A small image classifier, trained from scratch.
Model: 1.55M parameters, 24-pixel images, arch preact_resnet, norm batchnorm, activation gelu, depths [2, 2, 2, 2], widths [48, 64, 96, 160].
Training: soap at rate 0.0017, 31800 steps, held-out accuracy 58%.
Data: trained on photos of plants, animals and fungi (iNaturalist), 155796 training examples.
Rows from block 4 of a small image classifier, named by matrix and row number. Rows with one number belong to one channel. Each number is 500 + 40 x the weight over its row's rms, rounded and kept within 0 to 999. All counts start at 0. Numbers have three digits each. After the name is the row's rms in percent of the matrix's.
After each channel's rows are labels from the 100 images, of 14976, where the channel reaches its highest value: "strongest on" is what is common among them. Only what is clearly more common there than usual is listed. The data: photos of plants, animals and fungi (iNaturalist). In brackets: how many of the 100.
# convs0: first 3x3 conv, stride 2 (model.blocks.4.convs.0.weight, 96x64x3x3, each kernel summed), inputs 0-63
# convs1: second 3x3 conv (model.blocks.4.convs.1.weight, 96x96x3x3, transposed, each kernel summed), outputs 0-95

convs0.38 107:559488505546496526471518485521492501488495450517477492475496511567462530578575412531524485493558526513526578478560436505472484514488476540478427513517489438509455523560503574517508567451430433
convs1.38 100:539504459564463575528485519451606518432522475492432559483490557542429515469478510435495498445451455496548555481481495533464519487419496525442486477551515496477532570438464535477540520490515479503435437509477505460485464510509532521437482461520465458498467440454527505461500567506567479425
strongest on: phylum Arthropoda (72); order Coleoptera (30); family: Coccinellidae (25)

convs0.64 084:458575544519536477434435513511521501511511467492495470466513437461486405491480466429510497568474466506516516545518502516471432539503502546455463564552471524539517571503447590448458485501484445
convs1.64 097:521558497493461466455520449583500545527528511465471517566456504527519501517523591520480473458487509527587456488531506512491502524483484446473491439493447434461484530501505532457526454467554545523502410397600438462490480532513463551468475470454455530537461532467504509432441503527538514437
strongest on: class Aves (83)

convs0.20 087:530478505530561482439513511475573484515483474585509475517530453539552442519432491485475521500467468593478497413580522502543533454520444462454456484531498488602532475461512450512497471481499519
convs1.20 089:465551487484491472411491520507484494448618435461485543492484443580501395464507525495447515463448520482532510463475484561476550491485504446470441554541536502471571525551532544514491568439557513493479482473547473545472443476446532523487477467521471497477417496455462481472509518515512457440
strongest on: phylum Arthropoda (69); class: Insecta (66); order Coleoptera (34)

convs0.32 105:500431518562526442488511485514473486502445500544442417520513573474457496495539497477493442541483451476476506557564466437504494476496479444471614507517548477557541535492439510482538494413517509
convs1.32 104:492455521490496460623447472427475435518497473461596481512529513507498474522447447513413456456509477550431524534463455525484503490432506563538527453455507488468463513496514495502438524423507512519506475525559512540539457428557484448506506496494458530521418516446468474518433509524548460499
strongest on: class Aves (94); phylum Chordata (94)

convs0.70 106:556496474470512461512491514482469537478523477529572464479394450501567490516463489445487495519424450510516502507592486544541471404443547500495499524528540459477488486469474552500559560502553561
convs1.70 092:484555439554519529415497544492466518505470489488619505468444551509468508539554480495556565461453451502475536528445533481514505461527502520567530440505417466469462493555507509589520481473484514596512465547572514528495550530496534482450472566493492531488447516465429547521493488472463507482
strongest on: phylum Chordata (100); class Aves (98); order: Passeriformes (55)

convs0.91 104:523587563532544528524495550522486506427545514468511486476494492495533443473526445572551489436472556490460470549447461529508510446442515468572528478578472479422459514496461493440518512452500467
convs1.91 103:423487527446519517511500523478557532531425457554449523472464492450491488413520616473519535527450454525467583481461478542489457576480456514518523551529450501476525436525522484496501485448451522606468490486509435531510510497496467485545497571508534478506516396504524439546494529496477492490
strongest on: class: Insecta (82); order Coleoptera (60); family: Coccinellidae (57)

convs0.7 092:560510470418402536538494507463556528483452473451466477484504447444433542490434476554512435548470529587498480545503502503504520543477503497439480553490529515457499489461552441462547495464527472
convs1.7 121:493564483461508505569558529472493498494501526498537565570565552517523517479467496462437490488486444531493466451477449505523514426590501518459500600454555460523534530502471491484513436531506464497445476475479426501531488546506531470462524537442573548505499641505482514490467542455504507453
strongest on: class Insecta (69); phylum Arthropoda (69); order: Lepidoptera (40)

convs0.82 100:522644508427518483490518532489508451568500467501408510569476503448435442487492505499508511459523506457467465516518494455526476489542482515567523493470575457427508483518501521491488560525475556
convs1.82 094:502388449518446463527491534450425492524524531451564494456486497434524515477440532493507520494526537493447449494507514541519447542483522442520481497621523461578465479454435531490548439549531474492552538514467554509495510482472525461459528455510515539448415556510448483514499532484485432499
strongest on: class: Aves (86); order Anseriformes (31); family: Anatidae (31)

convs0.67 109:486503545528471478508463430484429497445432520526533475550434539530424458513583496494486510462475487468529522410453551460506498498547547554468481549581548491442508528466484547510473523501552474
convs1.67 094:515519457504531530429539492535437494469548597494527452494493485516516478501463443496433441476580408510537545499466520444559503444476492502545523447497470461495487494479519473549513490465399525534479528488475556466449546402524498509497495440533522504502489452445511473518531582516519419441
strongest on: order Passeriformes (54)

convs0.41 094:528568520473474541517536443501499482479512507481504467640474470539486461505598526485490502520456544502521475521503496502469476502402548468471536533456530471453504574547463520505569444565504482
convs1.41 089:436455480524487533508447449545505507483483500517462497468527479555524524486502477440516543430496489468437477495484467454519445575512439497464449444497524455478503456598470518459459448483478525517443459497466590462543496485440555520580490477483441477485565614546464477501477532460436491495
strongest on: phylum Chordata (96); class Aves (95); order: Charadriiformes (29)

convs0.43 090:435541456571445500553511454509502521469480518431456482520424517509590493464519514504404500548473503537522482473584491448486424486487491467441463529517506508452428526497484493480431524473546502
convs1.43 102:551478473535465454467521475612557484494491526490504508527526537504514542470570550525430473573506524512477463498492416504506481548557555510390475536498509449418441509467466458509530434533431546515466544442530484495497492596479533496516481496545499483488448461514431529523452483497503455541
strongest on: order Piciformes (25); family: Picidae (25)

convs0.2 115:541587504450498470516490605492501581455475473507512465380559444513488532522497480514544544486499473489548525426506521542536461461564534493545514549530491516510563557500491481503512461514468544
convs1.2 086:538562605489473495533402494423525514502479459495498493478533443541543522498513502590531556546395471502550535478479541514540504483471511488521460515539548461514457526513468468499505491491484447425497477477524451459458538439469457487474514479506449525417490528500474467414489419466441460488
strongest on: order Coleoptera (29); family: Coccinellidae (25)

convs0.79 098:574596498531479511453501501475542553481514539540539483477622488500465505471488477501488496504491470424543460550496522515504616482520500495451425531540490448494510560480542534493487538460494442
convs1.79 106:510464527503591555430504501410487480479492524531577463512515485529526517496539620529489526547475490486520523499494510464496498454517493488392496550416509588481454491531545560454482481501512522499568563539508528590502528500468441481490518504491550515504443480474578534508497548518540531555
strongest on: order Charadriiformes (53); family: Scolopacidae (27)

convs0.69 106:511472476543498537439473427529537558534535502473527467522430561476526455497464600468435501498458530506480518438539455486500502489503557433489494490509425506553482437468464487513575492464487420
convs1.69 099:519447428433492452570444523449506486470474497502533523456518487560564480498538540490592505531512504466545507509489574517463546547490486425488484447548471458455549514490453500482456580479434437474495535474513475545489538523475545512470574500490442568449543516493505508461535435478575481434
strongest on: class: Aves (96); order Anseriformes (63); family: Anatidae (63)

convs0.62 097:514537469503441525438494474503501498503472485465572534476545511484569547507536519518562514583538525500541592490503456450522474513491536473497527491464454467615500446561504490522555525504444418
convs1.62 103:473493497377444565510466476531475458482486508496434544509536483531503465545492544437546601443423495506505476466515530508486499503478456524509474523546489486508527528494525465499562480563520558511486473471532537558441567528489395539498510516457520517558496513559582435415464528502504504490
strongest on: order Coleoptera (28)

convs0.65 118:523518454530528498483490548458518520510459421519464497517538517601614506507513499540414511519523514517528483397480500464593524511531471603509542470440500468481466491502502532526510494482479487
convs1.65 098:507513475467430516544438509427537553453517461473505474484426448506475490475482498446471555601521495458512500483534442518472491538480537450424516546523514461447528485487518485487489492489479460414474535557479557499463518446426476427466548479428418530510462466560495555515465547532560478507
strongest on: class: Insecta (91); order Coleoptera (53); family: Coccinellidae (43)

convs0.10 092:524464476497504488484495489511435550438545479529454445508489443479568551472447494475526540495467437550522463501544477479406458473448483532503614486490525509457409483509461545526486560467472521
convs1.10 104:466562512527567490549543479479480489510500461473513472520508442531501519461485413545498504539527467517500536608456528545494453553485520525546496403482480520542464497435510530492451419545483508479522480534474513428523490490437443498506493487540402572510509589536500434522468540483536469571
strongest on: class Aves (95); order Passeriformes (63)

convs0.15 096:490509543493511537547497488548527492410497466524487496440482553500543546478438483533451478511552503580517480448528498483521466500478537519472575442574599499497555529462500433482541581535459520
convs1.15 101:500536482479525493545489498447469551478493545532483463542526511495539581468544422501461518495549500513457463430528504513530533483546512462505435513505526540502489543509581440498474463442557440508415476438436464567527436528514574521497472469520499461520470463592469534523470541444563437546
strongest on: phylum Arthropoda (65); class Insecta (64); family: Nymphalidae (31)

convs0.51 102:497500486477540599499523455524501495468425511487555470556486480447528555432501538504541474471494461444527599494461510475538487522494454472448513483546422506490484494533462480491495633480526522
convs1.51 104:513500537473511499491528469508490548512515551521531522539446516501526469475549496440464509499487533496498590492476509408479425608558463558447522469453515536535473474487474479497497469502511502446534458441509471508535397472604455519439482545453484465455489498542516419501507453443452557549
strongest on: order Passeriformes (57)

convs0.73 099:554559495509488499475472444486481580440561477488560532477517552558424452457482479478470448531517479466526495606421469509547469519451430459518487501480498479495468478583517496528490529477508443
convs1.73 091:541424535467518525482502483435490464507402467494443563513490555474501449454485494471542473513440520529478480479511480456510431455547522476526539428491520466544499540487476439478453441471464520530470518493487481465462468521528449523467467485492535432498560547424491505446454539575516483636
strongest on: class Aves (98); order Passeriformes (62)

convs0.9 108:472521599491468544502525535464452488460561501505524461477512591517490528484474545500518458537479503507516585492512489446534456511529450451466453590483448497436431508429465518503491486436481439
convs1.9 105:483435445497464575471475462513561507536496542500429435482528448445494484601533486412508496506452482491501548449527464434491510492526608473474542562494520479483475528510463473440520492472547457450440500469447455461470536502535475462425484519478465520470515529484419439533447487502514456489
strongest on: class Insecta (87); order Lepidoptera (79)

convs0.89 097:527551482528515491512467462527535478470565442523448476519532500435516525447557585523469498519501466527492416494580477502488470515483520491536604453510439449565494416486474546468487525489562496
convs1.89 104:466488462470522511560518501499420506525524494465512539484395515510441431539443515494521480493478549514464414474491454529495496587519545469533525412537539504504512504409481519567472482512448453515533493464506465580477447571433482475530492539480441543496493553466464518461556439501484458545
strongest on: class: Aves (92); order Anseriformes (43); family: Anatidae (43)

convs0.50 110:475523479521491501481485455564521482488432496558490466474479567546479510499490524465448470576507519451491507490486609490542499422536483478530524464447504597407515523511522485594487516458493453
convs1.50 104:499488549481478506493541513574443545626537598538576518476528537551465478470479489541439525490502460494464553508557482525470469506426424535507483484504475506475523472500467491424541508497517497527482552532477554535455548435475532497507503446472548521516475455463515567462586476493505440560
strongest on: order: Charadriiformes (34); order Pelecaniformes (31); family: Laridae (29)

convs0.30 095:477575493571446478546515527570438526492466511480496449608490500493502546517579555503418473489463477514541486547522497464499491463533607487453488461436501501536489489503480494501465574498511468
convs1.30 100:489512493542534487509523534497505505501538545550593486505548504517485506488477440486569493496429477506464474540450564509480512468493490489490375474510531506443509609454493534509415521500484587433524584525502511517488399482476537523437523479571504472499492504531468514428494445561492501514
strongest on: class: Aves (99); order Anseriformes (37); family: Anatidae (37)

convs0.92 097:565502599468494482492495537500557459533487495527491517578460463496469572556438489537493510530549502481402466434486494488558434518445468523436581457528477480500508523532521505560508476460502475
convs1.92 098:466485396454539500550551504459416488424560506542486545541490560486478576461488526530528428449483545471530484483489511503464520503477473551479446422542487504428524524488511507555508481491543505479507524448459527489494466448512517504501440438450393527526517563451515531562505569503455477529
strongest on: phylum Arthropoda (70); class Insecta (68); order: Lepidoptera (43)

convs0.49 093:478528479477435514509474462494493550477521525513522552527517565523577481478517487470410539543484475500446511483478478557462483466598543506437476384440582444520546493521516499500535481468507483
convs1.49 093:533461422543544471516503489437438504457507470513568497508561495495486440490538494483514485513499523478541444509534652522556501462492472525401492533412436547483480547491526463547531509540512538488505544484500555455541485510539576467502439469497466461475515442465536488453462515565479473505
strongest on: order Passeriformes (50)

convs0.13 098:591481505481487475505461533499445481460466477454466471468530462458517548395480507488513494498495466512575523429510523483540443540454476577528525531449462556515440425549506572478535463503491464
convs1.13 104:475499544487482577530559542463356482471527492483444518503497509473518531520505530513517470526463479503472492526447489525579438506544518490496497522464554443538521533558510527530495420547486515471448561442506493483413580569511477451463490525521492543483527544543561499545461538510473585541
strongest on: order Charadriiformes (30)