A small image classifier, trained from scratch: norm batchnorm.
Rows from block 5 of a small image classifier, named by matrix and row number. Rows with one number belong to one channel. Each number is 50 + 10 x the weight over its row's rms, rounded and kept within 0 to 99. All counts start at 0.
After each channel's rows are labels from the 100 images, of 14976, where the channel reaches its highest value: "strongest on" is what is common among them. Only what is clearly more common there than usual is listed. The data: photos of plants, animals and fungi (iNaturalist). In brackets: how many of the 100.
# convs0: first 3x3 conv (model.blocks.5.convs.0.weight, 96x96x3x3, each kernel summed), inputs 0-95
# convs1: second 3x3 conv (model.blocks.5.convs.1.weight, 96x96x3x3, transposed, each kernel summed), outputs 0-95

convs0.92:42 47 58 50 40 49 52 61 46 48 72 56 48 33 50 48 60 37 49 19 50 45 53 47 50 41 52 48 52 43 53 53 54 70 65 58 71 51 43 40 57 49 50 51 47 62 53 46 61 40 61 48 40 61 69 60 56 63 49 44 71 50 64 61 56 56 45 55 52 50 44 71 36 71 46 52 40 31 36 46 57 42 46 55 28 49 38 54 54 42 40 37 54 37 50 38
convs1.92:51 49 50 44 49 34 48 57 32 42 45 49 69 33 50 61 53 36 31 46 42 60 53 54 71 35 54 52 65 38 52 61 54 54 42 28 57 64 43 39 27 52 48 44 49 62 67 45 48 57 48 60 54 46 42 52 40 50 48 21 61 63 44 50 52 46 48 31 56 39 43 55 50 38 50 55 48 56 55 40 27 38 43 58 48 41 35 53 44 43 48 62 39 58 57 53
strongest on: phylum Arthropoda (84); order Diptera (38); family: Syrphidae (35)

convs0.1:59 55 46 55 46 43 54 49 62 50 63 53 47 53 52 51 54 55 33 42 65 48 51 29 52 48 46 50 45 47 56 47 48 57 40 55 28 49 67 46 59 49 49 26 61 55 48 52 36 42 54 56 34 58 34 58 50 44 38 37 57 47 58 50 42 45 55 65 48 37 61 49 25 26 38 59 65 57 52 40 36 49 31 42 49 32 64 52 31 63 57 31 48 39 53 52
convs1.1:50 48 54 34 33 43 40 33 83 55 63 54 56 49 45 53 54 55 48 47 50 48 54 50 48 53 44 58 47 47 59 24 62 39 45 47 46 48 61 45 40 43 59 42 43 68 60 63 38 48 60 45 41 68 42 55 61 48 61 41 61 38 35 40 49 49 61 55 63 59 48 52 55 35 49 43 43 40 41 38 43 44 46 40 51 34 52 53 57 46 74 61 29 34 38 48
strongest on: class: Insecta (78); order Coleoptera (59); family: Coccinellidae (54)

convs0.49:60 42 55 49 58 59 53 58 30 51 61 33 52 38 76 48 60 59 45 70 51 49 87 66 36 51 48 58 46 47 42 54 41 49 48 62 39 51 48 33 49 44 46 48 41 50 43 41 56 52 55 41 53 37 59 40 47 62 61 66 44 42 46 54 52 60 36 59 44 62 48 45 42 72 52 52 34 38 50 54 66 57 65 50 51 46 47 43 34 55 41 43 35 45 50 57
convs1.49:36 44 39 29 45 36 40 47 33 51 62 31 71 38 57 50 54 30 37 45 54 36 57 56 62 50 41 52 47 47 49 54 47 50 50 51 34 44 56 47 53 46 49 68 45 57 38 37 30 45 47 45 64 30 43 49 42 50 44 42 58 45 58 40 72 53 52 42 57 40 44 66 42 53 61 63 45 65 48 51 37 51 49 62 46 57 40 61 41 40 49 66 44 45 71 56
strongest on: class: Insecta (73); order Lepidoptera (69); family: Nymphalidae (51)

convs0.88:45 43 54 41 41 63 43 58 37 45 60 47 51 51 59 34 52 47 58 56 50 61 66 44 41 58 41 55 52 45 45 46 36 41 38 40 43 40 44 37 46 39 58 54 36 46 57 64 51 52 45 46 44 51 79 27 48 42 49 41 48 43 33 86 64 58 38 35 64 49 41 51 42 41 40 40 46 54 46 49 59 53 44 67 55 59 47 49 40 42 66 43 60 60 37 39
convs1.88:65 37 48 41 45 42 77 42 50 76 51 41 36 37 51 48 50 43 44 61 53 34 53 66 49 48 50 39 52 42 59 48 65 47 47 34 57 44 49 54 33 47 58 45 40 43 56 71 38 37 49 41 50 53 70 43 26 47 42 38 48 27 46 43 51 56 51 40 57 44 37 64 34 53 53 53 55 55 41 61 58 65 45 47 56 68 41 47 34 54 47 57 52 54 51 49
strongest on: class Aves (90); order Charadriiformes (48)

convs0.95:43 52 44 29 45 60 48 55 38 37 47 44 44 53 43 44 36 53 36 53 59 43 59 73 43 50 52 41 42 36 43 45 47 42 52 51 26 53 63 38 49 56 54 64 43 48 63 33 36 47 39 45 45 48 33 38 49 51 47 50 33 58 46 62 36 61 46 67 40 37 48 59 18 41 39 35 50 43 49 41 39 57 54 45 62 41 53 64 47 39 30 51 52 50 53 53
convs1.95:63 48 37 48 77 45 41 41 54 33 57 36 55 43 48 62 42 50 49 46 70 66 40 47 51 55 44 61 46 24 44 22 40 61 59 60 57 46 43 39 53 46 61 57 48 70 55 51 33 52 54 53 62 58 49 43 51 54 53 46 48 45 48 48 48 47 50 52 45 42 51 51 42 45 63 43 40 59 55 48 65 35 65 69 54 32 41 37 40 43 40 43 47 42 30 54
strongest on: class Aves (98); order Passeriformes (96)

convs0.28:35 61 54 62 41 48 52 51 53 50 35 35 57 69 47 46 43 36 43 61 44 61 51 43 43 56 72 61 35 42 55 42 60 51 57 53 39 29 64 43 60 38 48 64 36 48 49 33 37 35 68 65 49 55 50 44 51 43 58 33 48 52 43 59 38 65 72 44 42 39 54 48 48 57 47 35 53 50 52 54 43 52 35 40 53 31 52 43 50 53 30 51 62 40 41 49
convs1.28:53 52 60 47 65 54 37 53 56 56 41 42 75 51 35 56 57 59 57 56 52 75 61 66 52 65 50 51 63 51 62 50 51 46 30 46 42 58 64 61 48 42 81 43 51 48 40 52 42 60 78 49 56 46 43 59 61 52 50 40 50 40 61 30 58 43 42 48 47 59 53 32 44 57 59 37 44 34 44 57 51 50 49 40 58 60 60 42 58 61 42 42 41 48 44 52
strongest on: class Aves (99); order Charadriiformes (40)

convs0.31:45 38 39 47 46 33 50 42 39 49 46 58 53 39 41 55 44 58 57 62 69 39 51 43 53 48 45 49 43 36 49 62 57 46 64 66 35 60 34 44 47 28 50 51 50 41 50 48 47 48 56 32 34 45 48 53 32 60 42 52 60 52 48 43 58 45 40 48 49 55 68 56 40 61 73 50 54 50 21 46 43 50 40 52 39 47 38 47 46 20 31 35 56 55 47 44
convs1.31:59 51 42 55 57 43 55 61 54 34 60 54 70 57 46 44 51 35 41 44 33 42 35 36 37 38 43 57 57 54 46 60 36 54 67 38 51 60 53 58 27 40 33 50 47 62 51 30 53 55 48 46 62 27 44 43 35 65 57 59 61 54 37 49 59 46 54 29 50 46 55 47 46 57 52 35 41 49 54 53 47 31 68 53 64 45 39 48 42 47 38 41 57 56 45 39
strongest on: class: Insecta (72); order Odonata (48); family: Libellulidae (37)

convs0.72:38 34 40 52 61 51 48 48 35 44 49 41 61 57 46 55 64 35 54 48 46 54 53 45 53 83 49 45 49 53 41 51 71 41 43 58 41 61 49 57 44 55 50 33 66 61 37 49 52 30 60 53 36 53 18 53 53 42 54 67 62 46 42 58 52 43 63 39 51 51 69 56 38 52 55 52 51 50 34 47 42 62 56 67 43 54 63 58 52 42 61 58 57 39 58 48
convs1.72:46 36 38 60 43 57 47 53 49 54 41 44 62 44 62 73 70 31 34 48 42 63 52 42 35 22 44 34 48 52 42 54 54 44 50 64 48 54 55 50 46 61 50 64 28 51 53 47 47 50 60 44 44 34 39 59 52 43 34 28 38 63 46 44 45 47 59 40 53 72 63 45 41 43 59 54 49 53 23 50 42 47 42 42 45 44 46 52 44 44 60 42 54 45 47 50
strongest on: phylum Arthropoda (60); class Insecta (59)

convs0.20:63 35 60 61 46 66 44 59 50 55 45 53 54 46 59 62 54 53 37 43 51 27 55 54 42 68 43 55 57 47 65 42 44 42 59 52 45 57 52 50 56 50 39 53 60 55 52 50 46 50 40 68 54 57 58 31 39 52 49 67 41 38 47 35 52 47 44 63 66 45 56 31 51 30 44 49 60 66 53 42 67 61 43 39 49 61 27 39 78 65 53 37 52 45 57 44
convs1.20:40 48 77 50 46 53 44 36 55 66 45 55 28 53 69 64 31 44 48 48 47 50 49 28 54 78 52 56 56 57 77 45 72 46 42 38 44 56 46 36 48 44 31 57 52 48 55 40 47 56 63 54 34 54 38 49 42 39 43 53 53 53 47 57 64 47 57 53 50 43 45 38 50 62 54 47 46 35 49 63 46 50 40 45 53 58 30 35 48 54 44 51 55 50 48 55
strongest on: class: Insecta (66); order Lepidoptera (58); family: Nymphalidae (33)

convs0.24:55 54 48 34 52 61 40 50 88 46 40 45 58 55 30 39 41 43 73 67 53 50 40 46 49 39 49 44 53 31 59 43 57 48 51 48 61 66 30 46 51 27 45 46 53 43 38 32 52 39 38 50 39 48 48 49 59 53 66 59 50 48 55 53 60 55 44 34 25 49 54 61 38 43 46 50 47 38 43 47 44 52 55 51 43 45 51 55 51 70 48 58 52 55 60 47
convs1.24:44 54 46 53 68 69 47 41 68 47 40 46 44 46 78 50 47 37 42 44 58 42 54 73 65 37 50 50 37 45 32 75 35 52 49 37 50 47 40 39 43 45 34 42 30 42 49 53 46 58 58 50 49 45 58 50 47 57 74 42 50 47 52 36 48 48 62 48 22 43 52 51 41 49 56 59 61 57 49 59 42 54 47 52 60 54 53 39 39 53 57 61 53 50 38 41
strongest on: class Insecta (90); order Lepidoptera (84)

convs0.14:50 42 33 58 44 52 54 69 55 44 45 70 41 53 59 45 51 57 40 50 48 62 39 51 46 28 56 44 36 66 68 54 40 42 62 50 47 66 27 46 35 42 41 37 51 66 38 44 46 49 41 42 51 55 63 52 68 45 41 56 41 53 47 46 47 45 55 34 42 61 35 43 57 53 47 57 33 39 50 38 41 30 63 44 34 53 52 41 45 50 50 53 30 63 35 46
convs1.14:47 53 54 68 45 57 51 50 40 52 30 53 32 41 38 49 45 41 59 54 45 43 61 51 57 39 72 34 48 41 55 50 34 54 49 51 43 68 52 37 35 34 58 47 45 48 58 54 57 39 54 39 39 44 43 60 58 73 30 34 39 38 42 39 53 50 70 40 32 48 33 50 43 27 56 42 48 49 55 55 51 55 43 46 33 50 50 73 51 47 57 55 57 52 45 52
strongest on: class: Insecta (59); order Charadriiformes (37); family: Scolopacidae (27)

convs0.40:49 48 49 39 61 39 47 65 39 68 51 30 52 57 42 48 38 39 40 54 44 56 39 48 61 44 45 51 36 63 65 34 69 60 61 54 54 62 39 62 54 47 54 62 39 73 54 76 55 48 38 59 41 51 56 41 50 48 64 61 36 46 40 48 34 57 39 48 55 47 36 59 44 57 48 74 46 41 52 48 51 52 46 62 46 62 55 43 46 43 61 50 36 42 42 30
convs1.40:58 60 40 63 54 55 50 51 52 68 52 50 56 44 57 75 35 33 53 47 62 49 59 80 50 60 66 50 50 46 40 61 54 47 48 77 48 42 39 49 50 50 54 44 44 48 55 47 38 56 60 50 47 65 45 43 49 38 34 42 50 58 48 43 44 72 41 60 44 50 43 34 62 57 56 55 66 51 53 46 36 53 56 43 50 48 48 44 70 52 37 74 51 48 41 29
strongest on: phylum Arthropoda (89); class Insecta (86); order: Lepidoptera (49)

convs0.81:48 53 46 50 39 39 47 50 36 46 42 41 47 57 59 37 47 50 41 77 49 41 55 51 57 54 34 40 44 50 37 43 43 57 73 43 43 42 31 47 39 54 53 52 52 44 45 57 41 39 39 61 58 42 60 44 59 58 45 51 55 53 58 35 38 59 61 47 52 58 91 46 61 54 51 62 49 30 31 41 41 46 54 55 33 39 47 38 47 46 48 46 51 71 44 49
convs1.81:49 49 47 47 41 36 63 69 39 39 41 35 49 57 60 46 48 35 53 57 35 51 50 46 58 43 55 53 25 42 57 63 42 67 54 52 53 59 44 46 28 62 36 57 65 38 44 47 61 62 50 46 50 39 39 39 45 43 43 37 52 53 49 41 31 57 46 52 42 52 41 57 32 52 53 64 42 46 46 46 35 40 54 42 57 62 44 35 40 66 59 75 54 70 44 49
strongest on: class Insecta (97); order Lepidoptera (90)

convs0.56:36 52 53 45 37 52 47 49 33 53 59 44 42 62 46 52 54 49 41 33 48 35 39 55 50 59 74 38 47 38 45 37 55 41 46 54 62 59 55 56 52 42 60 65 59 55 31 49 35 46 54 55 38 34 44 52 58 32 48 37 47 52 52 60 46 64 60 47 60 37 52 77 31 47 71 49 52 39 67 44 43 64 41 45 51 47 42 54 55 57 32 50 38 66 50 41
convs1.56:54 32 53 53 47 51 57 46 50 51 77 39 48 46 38 49 43 49 49 59 46 39 37 44 53 49 57 54 56 54 53 44 41 39 37 65 45 61 53 44 35 53 69 54 69 41 34 30 55 47 55 63 50 41 39 73 56 40 46 39 38 58 65 43 43 57 47 45 54 43 49 59 55 58 49 53 41 53 63 61 41 45 38 41 74 70 58 53 45 54 41 35 27 42 58 39
strongest on: phylum Arthropoda (70); order Coleoptera (35); family: Coccinellidae (30)

convs0.83:45 44 51 68 51 42 48 52 28 42 51 53 64 56 51 60 48 51 51 61 42 44 44 57 59 58 45 46 57 58 35 39 47 38 37 58 40 32 54 46 67 53 47 40 39 66 33 55 43 43 59 32 54 50 57 53 66 42 44 44 46 37 64 80 30 59 52 61 44 57 46 69 68 34 59 45 47 59 56 51 43 44 44 71 48 53 54 45 40 39 43 53 45 35 50 48
convs1.83:42 55 66 56 48 39 44 55 36 65 57 55 53 47 55 49 45 56 42 50 40 44 44 80 50 49 64 44 42 61 45 41 44 60 43 67 48 50 81 36 51 51 39 46 47 34 53 47 38 57 55 46 44 55 48 66 53 47 38 41 58 39 50 67 41 39 70 38 62 53 44 65 49 33 62 51 42 60 39 49 55 59 34 45 51 60 57 49 52 30 40 64 66 56 56 53
strongest on: class Aves (97); phylum Chordata (97); order: Charadriiformes (26)